Weights of a small sound classifier: 5300 steps, batches of 256.
Rows from block 5 of a small sound classifier, named by matrix and row number. Rows with one number belong to one channel. Each number is 128 + 24 x the weight over its row's rms, rounded and kept within 0 to 255. All counts start at 0.
After each channel's rows are labels from the 100 clips, of 14848, where the channel reaches its highest value: "loudest" is the band of the loudest frequency at the time of the peak; "top examples" is what is common among them. Only what is clearly more common there than usual is listed. The data: short read English sentences (LibriTTS-R).
# convs0: first width-7 conv (model.blocks.5.convs.0.weight, 144x144x7, each kernel summed), inputs 0-143
# convs1: second width-7 conv (model.blocks.5.convs.1.weight, 144x144x7, transposed, each kernel summed), outputs 0-143

convs0.119 [134 140 126 122 129 103 142 135 139  94 160 114 140 141 137 165 146 128 150 143 151 129 103 121 137 104 134 157 132 120 158 126 124 142 147 113 116 144 147 100 157 119 170 139 114 129 121 114 143 145 163 110 168 160  92 114 129 115 170 115 141 146 117  84 113  86 140  84 154 136 122 134 161 113 152 141 126 125 141 123 111  68 152 142  91 123 110 151 123  93 147  82 122  91 154 135 142 156  87 128 120 148 150  92 155 149 136 119 125  91 126 105  82 126 113 152 191 142 146 120 141 121 124  91 144 113 152 108 110 135 151 131  60 144 131 114 178  87 180 119 115 163 126  67]
convs1.119 [125 119 129  97 123 158  72 111 153 142 129 124 143 112 169 119 120 157  84  95 158 109 110 117  96 125 107 122 122 113 155 149 140 105 110 135 153  84 133 110 179 114 108 120 117 112 135 153  82  82 181 149 160 117 125 121 213 135 150 138 110 133 118  97 146 163 137 128  88 139  98 162 150 151 160 177 123 177 133 114  87 116 141 155 140  90 119 186 137 115 121 150 111 109 122 125 155 131 131 114 148 106 126 124 143 124 136  98  75 115 108 130 138 174 104 117 106 135 151 121 105 111 128 127 137 112 132 144 161 129 127 141 102 137 109 170 157 136 126 122 129 144 151 141]
loudest: 250 to 500 Hz
top examples: voice: female

convs0.73 [172 118 139 123 105 142 102  82  97 138 132 139 140 140  93 114 127 143 121 105  93  93 146  70  86 114 106 110  97 131 141 105 150 116  98 154 146 120 106 161  92 122  97  86 155 156 120 165  92 105  99 112 123  98 126 147 131 119 116 125 141 115 106 150 130 127 121 123 119 114 130 106  83  62 118  98 129 129  98 117 108 153 104 135  88 140 112 121 151 168  98 124 133 125 120  93 106 100 137  89 108 185 119 122 144 127 127 134 137 119 104 124 135 136 121  86  98 107 105  87 131 116 114 110 118  74  98 134 127  99 119 142 153  72 118 158  99 165  95 146 123  95 138 145]
convs1.73 [108  70 114 166  45 160 126 136 113 116 151 143 104 113 161 115 130 152 147 123 116 130  71 162 127 127 162 132 115 105 136 115 126  98 143 109  89 106 108  81 153 139 144  81 112 141  84  65 150 139 138 112 138 115 129  81 123 121 113 111 111  97 143 164 118 109  93 146 113 142 137 116 105 139 110 137 127 142 122 125  97 138 122  94 111 166 124  98  55 126 102 107 156 102 127 132 134 122 153 140 100 129 140 124 150 117  94  88 147  95 122 133 150 153 134 138 157 147 124 139 135 150 116  89 176 127 143 105 134 114 129  99 169 114 101 117 142 134 127 124 131 124 157 125]
loudest: 4000 to 8000 Hz
top examples: voice: female

convs0.116 [131 142 110 148  96 101 105 133 117 127 144 202 110 143 126 122 100 121 157 138 131 124 151 113 133  76  61 133 124 140 116 109 122 135 158 132 120 168 109  86 133 144 143 138 158 107 157 124 117 130 117  94 150 154 132 133 126 148 142 156 132 194 104 101 101 158 145 132 115 153 130 145 123 124 167 133 144 140 137 182 120  89 147 123 145 159  88 138 119 133 120 116 114  96 164 132 124 114 121 109 111 120 151  71 124 131 123 148  97 125 130  58 124  89  98 106 118 127 160 127 164  94 172 140 122 101 114  84 112 121 110  92 127 147 161 115 141 114 161  97 128 135 140 161]
convs1.116 [152 154 127 119 140 144 103 144 151 133 101 156 137 138  89 162 130 146 147 115 144 133 117 126 110 145 160 165  96 123  96 167 168 103 130  80 121 169 107 118 154 148 135 172  97 160  82 139 120 154  94  85 110 153 148 125 147 123 130 159  80 111  88 137 139 138 120 154 134 109 121 108 159 118 120 162 125 102 121 130 190 108 143 117 154 118 162 199 172 165 139 113 152 143  95 129 150 109 110 171 108  94 118 101 153 130 141 130 119 153 132 136 151 122 150 148 102 119 117 167  87 127 150 139 116 129  76 109 136 118 118 116 139 135  96 111  99 131 146 130 131 105 146 108]
loudest: 250 to 500 Hz
top examples: voice: female

convs0.63 [ 94 141 121  81 159 116 169 115 127 140 113 122 153 117  96 109 154 141 154 153 118 118 172 104 152 139 124 100 117 115 109  82 121 106 105 146 137 151 126 193  72 153 129  88 159  93 108  90  80  91 109 129 123 105 121 122 179 138 127  53 119 121 122 119 160 161 166 143 134 138 130 112 114 149 137 116 122 119 151 141 159 126 116 138 121  88 130 144 128  97 114 164 104 138 121  96 122 116 133 142 119 136 151 126 159 132 114 125 144 131 128 153 147 122 124 127 158 101 130 148  95 141 140 112 105 116 143  96 167 103  86 128 126  85 123  83 104 148 165 120 144 129 123 182]
convs1.63 [124 148 116  91  93 139 112 143 191 118 115 164 168 128  95 129 125 159 111 113 152 131  97 132 111 139 136 159 115 132 118 151 142 158 130  99  99 173 132 157 171  88 114  87 105 146 125 125 106 118 132 114 104 123 106 138 158 133 162  94 127 143 147  85 139 157 144 125  81  92 147 153 138 128  96 155 157 128  95 113 128 124  95 158 107 136 110 144 171 116 145 109 108 170 123 147 143 146 116 170 112  98 167 141 137 180 119 117 120 144 112 126 148 140 125 115 105 159 113  97 153 138 137 160 115 106 109 119 160 141 103 167 118 125  76  73 139  87 132  96 141 125 155 140]
loudest: 4000 to 8000 Hz
top examples: voice: male

convs0.96 [126 123 109  99 107  96 120 150  99 120 120 156 144 146 144 108 113  93 114 139 132 127 155 141 180 109 102 125 110 141 122 114 110 145 132 123  96 162  88 160 119  93 153 139 153 171 147  85 121 134 139  92 131 139 165 103 153 124 174 127 149 191  83 135  97 114 121 165 127 176 135 114 104 146 156 127 101 137 121 182 132 114 134  76 170 145 129 110  74 122  85 133 145 155 128 100 133 124 121 151 146 152 122 102 117 118 136 143 106 116 114 100 129  84 111 121 150 113 155 113 177 139 143 102 109 173 116 111 119 128 133  82 158 109 152  96 110 132 156 106 119 133 106 144]
convs1.96 [143 121 110 156 130 148 137 124 145 135 119 165 123 109 106 164 143 124 156 127 168 132 120 118 123 110 151 119 104 128 141 119 120 179 141  67 101 152  88 122 114 144  94 127  65 113 105 110 102 120 134 126 107  85 149 144 143  91 119 126 135  84 110 144 131 139 136 165 112 118 143 115 109 156 110 103 142 123  99 101 124  99 152 140 131 131 139 150 163 175 156 106 113 164 135 147 154 184  91 136 163 130 168 166 190  90  75 129  94 170 120 112 143 149 133 124 106 137 142 176 137 112 134 128  97 133 125  92 100 153 138 134 140 164 149 128 110 124 153 132 125 120  90 138]
loudest: 4000 to 8000 Hz
top examples: voice: female

convs0.44 [131 158 117 164 111 115 110  97  92 121 129 154 111 104  93 119 109 180 144 113 135 137 132 130 172 133  92 112 121 155  70 137  98  88 162 132 149 125 115 114 108 128 128  94 109 122 180  83 124 110 132 144 105 111 114 111 124 140 107 110 122 142 136 139 103 131 139 132  92 140 167  88  89 138  95 103 117 121 102 156 122 112 111 122 152 127 127 147 106 130  90 135 113 149 143  99 106 142 133 124 191 186 144 113 156 109  79 122 152 107 129 114 150 148 104  97 103 103 122 117 138 123 116  97 191  99 115 114 161  84 136 155 119 131 137 100  84 113 113 166 108 102 134 128]
convs1.44 [138 149 138 166 110 144 125 149 166 139 166 131 140 158 131 163 146  94 128 141 119 118 114 153 150 150 138 121 109 153 118 172 179 137 148 135 140  83 126 100 165 120 113 115 141 114  88 110 111 143 121  48 108 143 111 117 112 113 158 139 126  87 118 152 176 129  60 132 128 132 171 120 128 112 113 137 132  95 123 124 126 102  96 101 132 157 163 165  74 145 118  86 135 105 119 132 138  91 121 151 164 128 138 132 147 122 104  74 147  98 116 171 173 139 125 143 130 144 123 155 103 104 136 125 123 154 127 138  95 149 143 106 162 134 102 136 126 124 107 108 126 111 172 116]
loudest: 250 to 500 Hz
top examples: voice: female

convs0.1 [151 152 123 126 124 154 143  99 157 164 145 170 124 147 111 126 142  90 123 118 149  85 121 126 101 130 100 135  92 123 126 128 108 133 158 123 116 155 112 149 107 148 168 118 126 101 123 161 137 120 114 131 151 156 120 126 169 152 164 141 126 167 142 110 144 201 142 145 162 148 101 107 116 145 165 124 185 142 115 158 148 145 142 115 126 144  91 134 141 123 127 159 105 137 175 124 125 108  98 164  82 119 123 104 136 143 133 164 133  73 116 115 157 120 103 152 136 117 192 128 155 134 127 113 132 121 145 127 159 111 141 108 133  82 186 142 118 115 112  91 127 141 175 170]
convs1.1 [120 129 140 146 114 113 116  98 117 129 110  99 133 111 163 112  94  92 151 120 113 139 108 102 116 110 141 123 129 127 154 169 111 106 114 166 139  77 169 151 133 124 131  93 145 123 115 149 122 119 137 141 217 100 133 124 143 112 187 173 102  80 120 124 155 170 117 133 114 132 106 158 163 143 136 151 133 138 139 116 103 106 147 129 143 102 141 171 117 112  78  92 125 139 138 154 148 111 179 131 114 145  94 120 135 123  89 115 107 119 144 131 131 143  70 167 165 135 124 145 116 115 124 114 119 142 110 116 179 123 118 156 123 131 156 146 115 135 147 123 152 105 196 147]
loudest: 4000 to 8000 Hz
top examples: voice: female

convs0.41 [147 145 121 131  80 131  95 146 113 105 133 118  67  72 107 133  90 126 181 129 106 131  86  97 107 150 108  99 146 129 109 128  97 142 118 146 129 136 137  97 165 105 110 105  83 139 162 148 166 167 153 131 124 152 101 134 117 131  92 158 145 123 132  63  86 170 142 128 145 100 155 120 178 132 127 101 173 134 115 125  95 132 126 125 143 149 136 124 123 114 139 146 141  97 121 120 109 171 124  95 139 108 146 140  95 150 151 101 166 137 118 129 140 129 149 133 156 105 125 104 157 120  98 182 161 145 147 166 107 111 149 134 125 137 137 120  91 125 116 150 120 135 162 145]
convs1.41 [130 121 118 161 136 128  68 122 103 152 134 123 145 160 126 161  90 117 141 136 146 135 143 129 102 128 145 133 150 133 109 143 116 134 148 160 174  63 111 128 129 126 123 120 147 129 130 129 153 105  97 143 139 129 143  88 171 131 164 149 129 107 126 114 169 198 100 150 133 117 111 106 152  86 138  80 154 102 147 128  73 110 130 102 103 108 131 126 122 141 131  98 175 108 174 133 128  99 113  91  86 191 138 102 101 130 121  97 121  90  96 102 121 152 104 137 150 143 132 159 107 129 152 139 160 106  93 123 155 129 120 135 118 101 137 129 107 153 123 116 111  98 151 161]
loudest: 4000 to 8000 Hz
top examples: voice: female

convs0.6 [104 108 126  77 149 128 143 135 114 107 137 142 110 157  93 134 125 106  85 127 141 125  98 146 140 109 136 107 122 152  93 128 120 117 142 120 119 125 129 156  95 106 134 113 125  93 160  99 169 119 178 115 144  89  97  90 129 145 154 144 133 136 103 159 134 147 153 167 143 138 143 116 100  98 133 104  96  70 105 123 112 136 139 119  99 118 146 165  80 127  95 135 136  92 139 106 106  97 112 113 107 112  79 121 181 107 156 105 120 121 102 136 127 121  92 134 100 115 148 111 144 134  95 165 141 116 125 101 173 113 119  97  87  97 140  77 111  93 153  77 140 130 143 159]
convs1.6 [150 163 130 107  85 105  87 137 151 117 145 131 154 124 131 116  92  91 141 158 172 119 151 100 123 115 167 127 127 126  79 135 169 161  74 131  77 139 134 158 171 143 153  82 126 134 115 136 162 138 110 151 151 124 104 113 155 167 145  68 118 125 156 128  92 127 144 131 130 100 115 134 164 106 141 136 119 137  80 124 111 185  91 156 156 122  94  97 138  90 134 105 113 142 151 141  93 143 136 149 126 116 149 126 147 104 145 116 146 158 139 110 119 140 141 137 130 141  62 134 100 118 157 147 133 111 119 136 141 101 150 135 124 147 143 107 124 155 104 147 106  88 146 114]
loudest: 4000 to 8000 Hz
top examples: voice: male

convs0.59 [122 139 131 111  89 116 144 153 118 115 125 135 126 135 130 144 117 155 192 140 180 126 144 104 182 112 108 137 145 145  68 136 136 141 157 121 125 169 135 137 153 144 163 121 173 141 134  98 124 136 141 132 164 140 111  97 128 128 166 129 162 165 111  95 120 160 138 137 140 137 183 150 152 145 153 133 184 123 106 130 145  82 106 125  96 125  96 170 152 133 164 110  84 128 119 151 141 119 131 110 184 150 141 124 106 176  79 112  90 148 141  93 131 148 114 132 158 112 140 115  91 116 142 131 171 120 140 138 114 117 151 108 115 143 126 114 130  83 136 104 125 159 141 131]
convs1.59 [141 123 149 135 155 158 117 171 152 104 117 145 122 105 110 151 131 151 118 121 160 111 127 132 100 142 132 192 114 164  89 149 149 139 123  79 112 162  78 119 121 139 108 163  82 129  92 158 127 145 107  88 126 162 118 144 120 117  99 155  95 130  89 138 164 160 132 134 119 127 141  97 135 140 125 116 144 124 114  75 139 130  98 154 146 118 159 150 119 181 175 107 145 172 112 129 141 140 110 108 159  87 118 144 159 110 179  98 119 174 124 120 166 124 129 129  84 138 147 120 111 103 181 149 125 135 104 114 105 141 145 148 140 135 101 131  99 129 119 101 140 141 147 111]
loudest: 250 to 500 Hz
top examples: voice: female

convs0.136 [132 163 144 133 125  75 168 145 122  88 138 121 140 139 130 158 156 159 105 154 163 204 136 148 186 147 132 119 160 122 129 116 132 119 142 108 114 144 148 162 145 133 115 116 145 189 168 117 146 138 160 120 150  96 135 123 130 125 149 132 155 120 137 117 127 114 152 111  98 151 172 121 160 107 142 125  89 126 155 123 154  67 140 123 118 177 138 154 139 113 173 120 117 101 154 128 137 133 134 138 161 137 149 143 130 130 127 102 133 163 146 150 131 124 138 157 157 172 138 132 114 143 129 173 164 105 125 115 101 108 132 140  57 155 139  94 172 106 142 139 140 124 130 133]
convs1.136 [149 151 133 118 126 156  84 152 129 106 138 108 104 123 114 100 140 124 147 145 115 140 112 133 153 118 121 162 129 131 131 175 139 194 120 151 142 177 117 172 111 175 116 162  75 144 112 167 120 120 131 121  79 137 117 154 121 130 148 149 128 145 104 134 136 153 161 113 115 127 167 105 127 125  85 129 191 139 146 115 130 129  67 115 125 122 127 114  99 155 140 117 128 133 108 147 126 145 130 125 147  74 111 141 131 144 153  69 116 148 147 171 171 156 130 156 122 115  85 129 121  89 155 120 106 128  98 170 112 145 161 142  98 154  90 120 135 127 138 116 137 110 140 166]
loudest: 250 to 500 Hz
top examples: voice: male

convs0.36 [133 136 144 111 174 142 104 155 152 111 143 129  92 164 123 175 139 105  79 131 149 152 114 130 102 173 137 137 151 131 146 144 136 114 140  61  98 122 137  97 138 133 148 114 123 117 123 109 139 112 115 129 143 120 105 111  94 139 144 157 134 134 140 122 130  92 125 114 124 117 115 137 124  65 128 118 148  79  97 126 124  95 154 124 141 167 135 119 129 120 138  35 129  87 107 121 124 153 115 134 120 112  86 156 122 128 108 135 138 128 111 154  96 118 142 121 157 155 131  91 156 142  88 157 123  98 129 101  91 136 160  89 102 153 117 110 162 111 106  82 101 118 158  90]
convs1.36 [107 111 158  99 126 171 118 128 163  94 144 104 101 132 114  73 148 155 145 143 141 142 140 125 125 166 132 137 175 127 118 123 147 130 152 125 134 145 159 153 143  95 126 102 120 129 112 136 139 124 145 113  80 150 124 113 133 127 125 142  84 157 117 133  90  84 160 157 154 112 131  85 124 107 110 103 153 133 113 132 158 100  82 143 118 158 172  70 106 167 106 139 172 157 118 131 120 135 127  75 117 105 180 128 165 153 162 107 147 114 153 156 127 122 105 129 111 157 108 127 211 109 126 153 144  91 107 133 108 143 133 139 112 132 131 150 101 135 139 152 120 133 126 127]
loudest: 500 to 1000 Hz
top examples: voice: male

convs0.111 [152 149  81 145 125 105 154 110  99  86 127 179 157 146 106 118 105 135 144  87 141 117 115 135 134 101  79  92 132 116 122 157 123 108 158 119 166 153  85 112 139 122 141 117 134 119 164 140 128 141 139 131 133 134  99 120 142 166 104  84 113 146 144 126  91 179 149 167 115 132 132  92 123 127 144 101 136 121  88 153 102  73 117 134 135 120  98 140  94  73 110 128 101 103 116 104 101 152 100 116 131 145 136  94 151  95 124 161 159 109 131  83 149 137 111 125 161  75 166  85 135 131  99 109 159 136 142 136 153 103 138 136 128 118 156 135 104 123 123 130  85 141 147 146]
convs1.111 [167 137 110 162 163 124 118 117 111 152 119 129 162 113 122 128 112 120 120 167 148 130 147 136 132 132 153 126 107 143 121 135 129  89 135 143 177  85 139 107 165 127 120 105 103 135 116 113 114 111 129 129 102 110 125 108 172  98 170 143 136  76 122 105 129 153  79 142  81 193 112 130 134 130 121 126  91 144 131 118  88  90 138  97 157  98 168 154  65 139 115  70 126 120 116 147 133 101 126 125 118 139 126 119 156 137  89  85 113 132 114 107 122 119  98 163 169 160 163 150  99 121 126 114 174 129 105 148 188 130 137 138 129 124 135 161 115 136 103 129 119 115 161 135]
loudest: 250 to 500 Hz
top examples: voice: female

convs0.57 [170 163  92 128 112  93 141 135 111 125 108 185 137 150 120 127 124 118 171 132 146 125 164 126 128 116 142 122 145 135 130  75 143 131 174 123 143 161 140 139 155 132 135 101 160 119 182 118 129 147 108  75 124 127 141 101 122 186 127 112 112 178  75 118 141 131 140 148 125 177 148 121 170 147 140 124 154 138 119 188 122  99 129 136 101  90 124 101 112  94 132  83 115 108 117 127 142 156 148 106 144 141 128 152 105 132 142 144 162 124 150 114 129 106 150 127 131 119 155  88 141  71 127 124 121 162 148 123 103 116 154  87 131 151 176 104 119 127 144 102 117 144 162 124]
convs1.57 [162 109 125 113 115 141 103 138 147 130 156 167 128  94 112 163 137 125 133 122 152 145 123 159  98 154 156 161  91 149 141 136 127 132 114 104 145 124  74 106 120  99 136 137  96 135  96  96 118 126 130  82 137 133 162 119 149 112 153 132 143 114  94 139 159 185 122 140 107 143 142 123 112  99 135 153 157 118  74 106 101 112 130 142 123 121 174 114 150 168 111 120 110 143 104 123 182 138 101 134 155 129  98 159 163 115 106 134  96 149  86 140 179  88 129 106  72  99 143 124 107 151 185 125 154 127 130  78 115 143 136 154 135 179 106 124 128 142 129 113 130 131 143 156]
loudest: 500 to 1000 Hz
top examples: voice: female

convs0.5 [132 126 132  92 148 107 114 149 164 144 172 140 114 119 117 160 122  65 130 134 115 114 102 108 133 142 133 145 115 118  87 116 120 131 142  88 116 169 126  93 146  90 177 107 126 116 107 101 163 146 159 120 163 121  91  83 124 130 154 118 119 148 154  95 129 123 143  96 138 141 131 125 149 105 159 128 178 132 120 138 131  39 150 135 138 148 128 139  90 122 143 122  78  93 124 142 139 165 137 158 109 100  90 111 155 117 142 111 149  95 136 140  84 126 137 139 151 148 156 134 116 126  95 114  87 128 159  87 128 134 112 129  97 136 148  91 142  91 114  88 136 123 136 105]
convs1.5 [148 134 159 134  95 152 144 133 126 149  92 142 122 133 130 131  49 151 158 117 150 116 142 135 110  96 125 131  74  84 148 105 122  84  82 134 148  88 147 133 163 104 121 127 136 122 158 131 114 129 128 132 138  78 113 113 128 146 133 144  98 124 119 113 142 120 108 124 163 126 111 124 134 115 133 141 174 146 110 151 109 123 112 152 122 101  98 137 141 128 123  84 174 152 143 181 154 116 165 115 123 108 140 120 198 154 131 113  87 107 140 151 162 151 115 157  98 148 176 105 151 109 157 104  82 120  99 106 126 117 140 102 103 164 115 118 116 137 100 132  95 113 140  98]
loudest: 4000 to 8000 Hz
top examples: voice: female

convs0.82 [156  97 129 115 166 117 120 102 131 132 115 136 135 118 117 153 173  84  68 116  98 105  78 148 108 147 155 115 105  84 150 127 142  94  91 101 145 148 128 168 106 113 133 117 110  99 113 147 152 114 132 140 141  90 117 144 141 144 137 133 128 137 136 143 145 170 131 143 162 118  83 125  83 161 160 124 111 101 121 119 173  93 160 167 128 126 148 116  96 111 103 189  86 110 131 132 136 139 124 179  79 103  97 124 154  94 136 108 129 137 107 160 130 130  94 140 109 136 166 154 133 159 107 127 123 105 132 126 150 113 113 123 156  89 144 129  90 134 111  97 139 112 145 151]
convs1.82 [126 130 107  93 143 125 153 119 154 117 125 184 137 147 138 106  85 119 105 194 134 133 142 104 142  83 142 158 148 144 154 121 126 121 100  84 129 182 140 117 154 136 113  91 139 109 105 183 136 154 148 167 136  92  63 169  93 126  90 125 131 108 114 110  97 124 150 126 112 110 132 125 175 131 107 129 136 153  93 157 130 135 132 161 125 124  91 107 139 121 154 116  85 119 116 144 124 172 137 105 164  93 125 136 154 129 114 126 151 162 147 125 120 118 123  96 114 156 169 118 161  85  93 104 117 142 164 144 116 113 118 159 158 105 117 114 127 137  99 140 137 145 136 111]
loudest: 4000 to 8000 Hz
top examples: voice: female

convs0.69 [181  96 134  85 135  93 154 135 139 115  96 114 138 177 109 126 178  70 129  97 122 103 139 144  95 119 136 120 102 108 159 119 147  83 137  95 141 158 132 153 134 112 152 106 139  91 100 161 148 149 159 107 126 133  86 135 148 140 142 137 107 146 115 127 158 157 155 159 147 117 105 120 129 115 155 110 140 118 100 134 134 112 149 112 113 129 129 130 126 121 139 104 182 114 112 116 107 113 163 125 106  94  81 116 184  98 147 122 120 116 122 137 146 101 108 150 152 117 160 122 161 127 121 142 119 141 150 152 124 111 110  79 147 123 155 164 111 114 118  49 125 154 152 162]
convs1.69 [135 132 116 106 114 103 138 122 147 167 125 162 144 104 130 124 148 115 114 109 175 118 110  71 151 107 133 139 139 146 190  96 153  84 129  97  92 118 136  78 128 142 142 111 132 127 100 112 135 153 136 179  92 121 111 150 151 108 117 113 140  63 141 122 120 135 116 136 104 160  93 125 151 133 110 121 122 125 108 124 137 109 142 112 124 118 125 105 112 129 143  46 136 138 135 123 130 139 163  93 179 116 114 108 193 115 123  86 126 156 107  98 128 112 116 150 132 144 174 156 126  86  96 100  99 142 106 100 104 105 144 133 125 141 121 132 121 139  94 143 116 124 174 142]
loudest: 250 to 500 Hz
top examples: voice: female

convs0.101 [147 116 153 102 159  56 152 110 106  86 113 147 146 118  96 138 123 144 135  87 124 122 115 102 142 122  84  82 116  90 117 152 113  74 132 135 170 117  99 122 131 110 112 100 125 142 182 155 106 141 144 155 111  98 113 133 129 117  85  94 152 132 152 133  79 172 127 141 124 118 148  79 115 150 122 100 107 120  98 135 133  71 113 142 161 153 120 117 125  72 124 133 123 107  99  94  95 119 131 129 161 156 103 109 123  95 100 129 126 111 111 101 144 125 121 125 136 107 129 119 103 127  90  88 136 118 142 103 151  87 105 160 109 116 132 122 127 142  94 150 104 129 120 144]
convs1.101 [147 137 128 151 108 128 122 125 138 153 136 170 166  81 136 145 135 115  97 168 141 102 146 160 142 122 152 116  84 124 132 121 142  96 164 149 127 105 138  71 145 109 125 111 130 153  86 100 119 149 118  78  81 123 136 119 157  93 143 133 121 103 145 122 118 134  82 148  71 181 150 128 137 149 113 126 105 131 143 125 120 116 132  84 137 119 157 166  62 151 120  63 137 122 118 146 143 106 106 151 160 129 138 122 154 126 107  82 121 147 117 105 157 125 115 158 151 101 160 102 138 104 122 117 137 142 126  76 152 130 143 127 136 118 139 129 156 116  90  99 112  87 119 145]
loudest: 250 to 500 Hz
top examples: voice: female

convs0.132 [ 90 151 127 132 118 148 136 101 173 121 165 154 117 128 111 120  87 127 120 103 150 127 133 155 126 134 101 128 127 148  74 147 107 109 140 128 169 145 116  99 140 123 178 111 115 122  96  62 110 134 157 161 146 160 126  75 110 128 128 132  98 119 150 112 106 130 157 137 121 122 131 107 139 146 127 111 156 170  92 158 144 154 133 141 144 127 122 185 107 140 124 120 104 121 150 116 107 162 144 181  89 126 136 121 198 126 130 129 144 102 122 117 132 138 120 164 172 115 133 151 141 160 114 101 143 124 166 106 167  98 104 152  99 145 147  82 122  89  88 125  98 142 139 141]
convs1.132 [156 119  89 140 107 104 107  99 137 131 115 129 111 127  80 106  93 131 170 137 108 118 155 105 129 154 147 127 145 163 100  93 129 149 130 119 121 197 142 128 118 132 147  97 141  97 132 144 116 153  93 130  88 118 141 122 106 118  81 100 121 119 123 121 127 125 157 111 141 117 111 127 136  87  85 125 161 119 103 104 175 143 129 118  98  81 128 114 147 164 110 140 123 141 122 131 133 175 129 167 167 125 128 132  98 150 179 104 156 158 130 122 184 162 128 152  91 148 133  79 147  87 135 122 120 119  98 134 134 137  92 135 137 168 114 136 126 145 160 132 170  83 131 160]
loudest: 250 to 500 Hz
top examples: voice: female

convs0.75 [106 121 135 146 184 143 114 144 160 128 126 146 135 135 112  75 137 112 126  99 117 137 172 122 125 154 132 114  84 103  64 161 108 117 155 109 125 145 110 117 144 141 149 103 126 109 118 117 131 109  85 158 126 159 103  93 172 175 142  75  80 149 159 116 136 162 125 153 118 133 112 116 178 142 146 112 127 147  97 145 123  95 163 103 149  91 145 101  98  94 156 140 107 141 127 104 112 148  99 148 138 138 116 162  99 120 115 152 186 126 148 167 171 157 146 133 163 129 135 101 128 107 121 102 116 154 133 123 145 115 132 149 132 143 143 142 137 113 138 131  90 115 140 170]
convs1.75 [126 175  88 106 159  69 166  83 119 146 123 121 130 130 136 131 163  96 110  87 130  93 159  79 125  98 153 120 145 132 158 115 165  87 141  91 100 146 103  93 122 115 103 125 116 125  95 124 131 133 156 134  97 132 132 161 114  83 124 125 141 117 133 122 115 128 131 125 125 101 111 135 130 160 157 140 136 127 105 150 166 121 183 144 160 115 174 157 115 146 113 107 115 123 144 161 105 171  96 157 148  90 101 129 160 132 104 161 125 131 115  96 123 126 139 123 135 147 148 145 146 142 130 100 112 135 147 136  66 114 166 100 137 163 118 106 161 116 121 111 176 139 129 159]
loudest: 250 to 500 Hz
top examples: voice: female

convs0.84 [177 152 153 119 166 126 144 100 113 155 139 146 173 139 133 137 159 151 114 104 113 146 126 123 170 140 112 118 101 130 169 148 143 125 137 102 123 129 121  70 131  90 113 145 184 114 118 133 111 134 142 163 118 110 120 124  93 124  91 133 164 140 121 122 182 104 120  98  81 132 150 130  98  72 115 132 118 118 135 115 113 101 115 148 143 130 142 141  86  60 105  74 130 114  97 125 122 114 148 107 202  93 106 105 143 141 161 125 124  97 110 126  95 132 125 140 118 124 123 133 146 119 121  91 132 109 132 134  91 128 164 146 115 100 132 116  98 112 127 150 110 138 120  76]
convs1.84 [115 134 105 116 152 106 125 125 136 131 103 152 159 103 140 132 141 120 135 182 153 110 118 172 181 135 126 115 126 119 129 122 122 134 141  81 130 173 135 131 160 144 126  92 134 132  67 103  89 122 114 139 131 121 125 129 188 130 134 131 132 134 142 112 104 116 170 128 128 138  96 149 121 132 148 132 130 144  64 143  89 136 172 136 126 155 115 118 205 103 179 126 163 133 128  92 151 146 134 113 183 117 167 174 158 120 127 153 125 151 105 144 139  98 139  84 111 134 145 128 146 160 137 143 140 118 117  92 155  98 115 141 133 137 128 108 117 125  87 136  79 119 114 108]
loudest: 250 to 500 Hz; 4000 to 8000 Hz
top examples: voice: female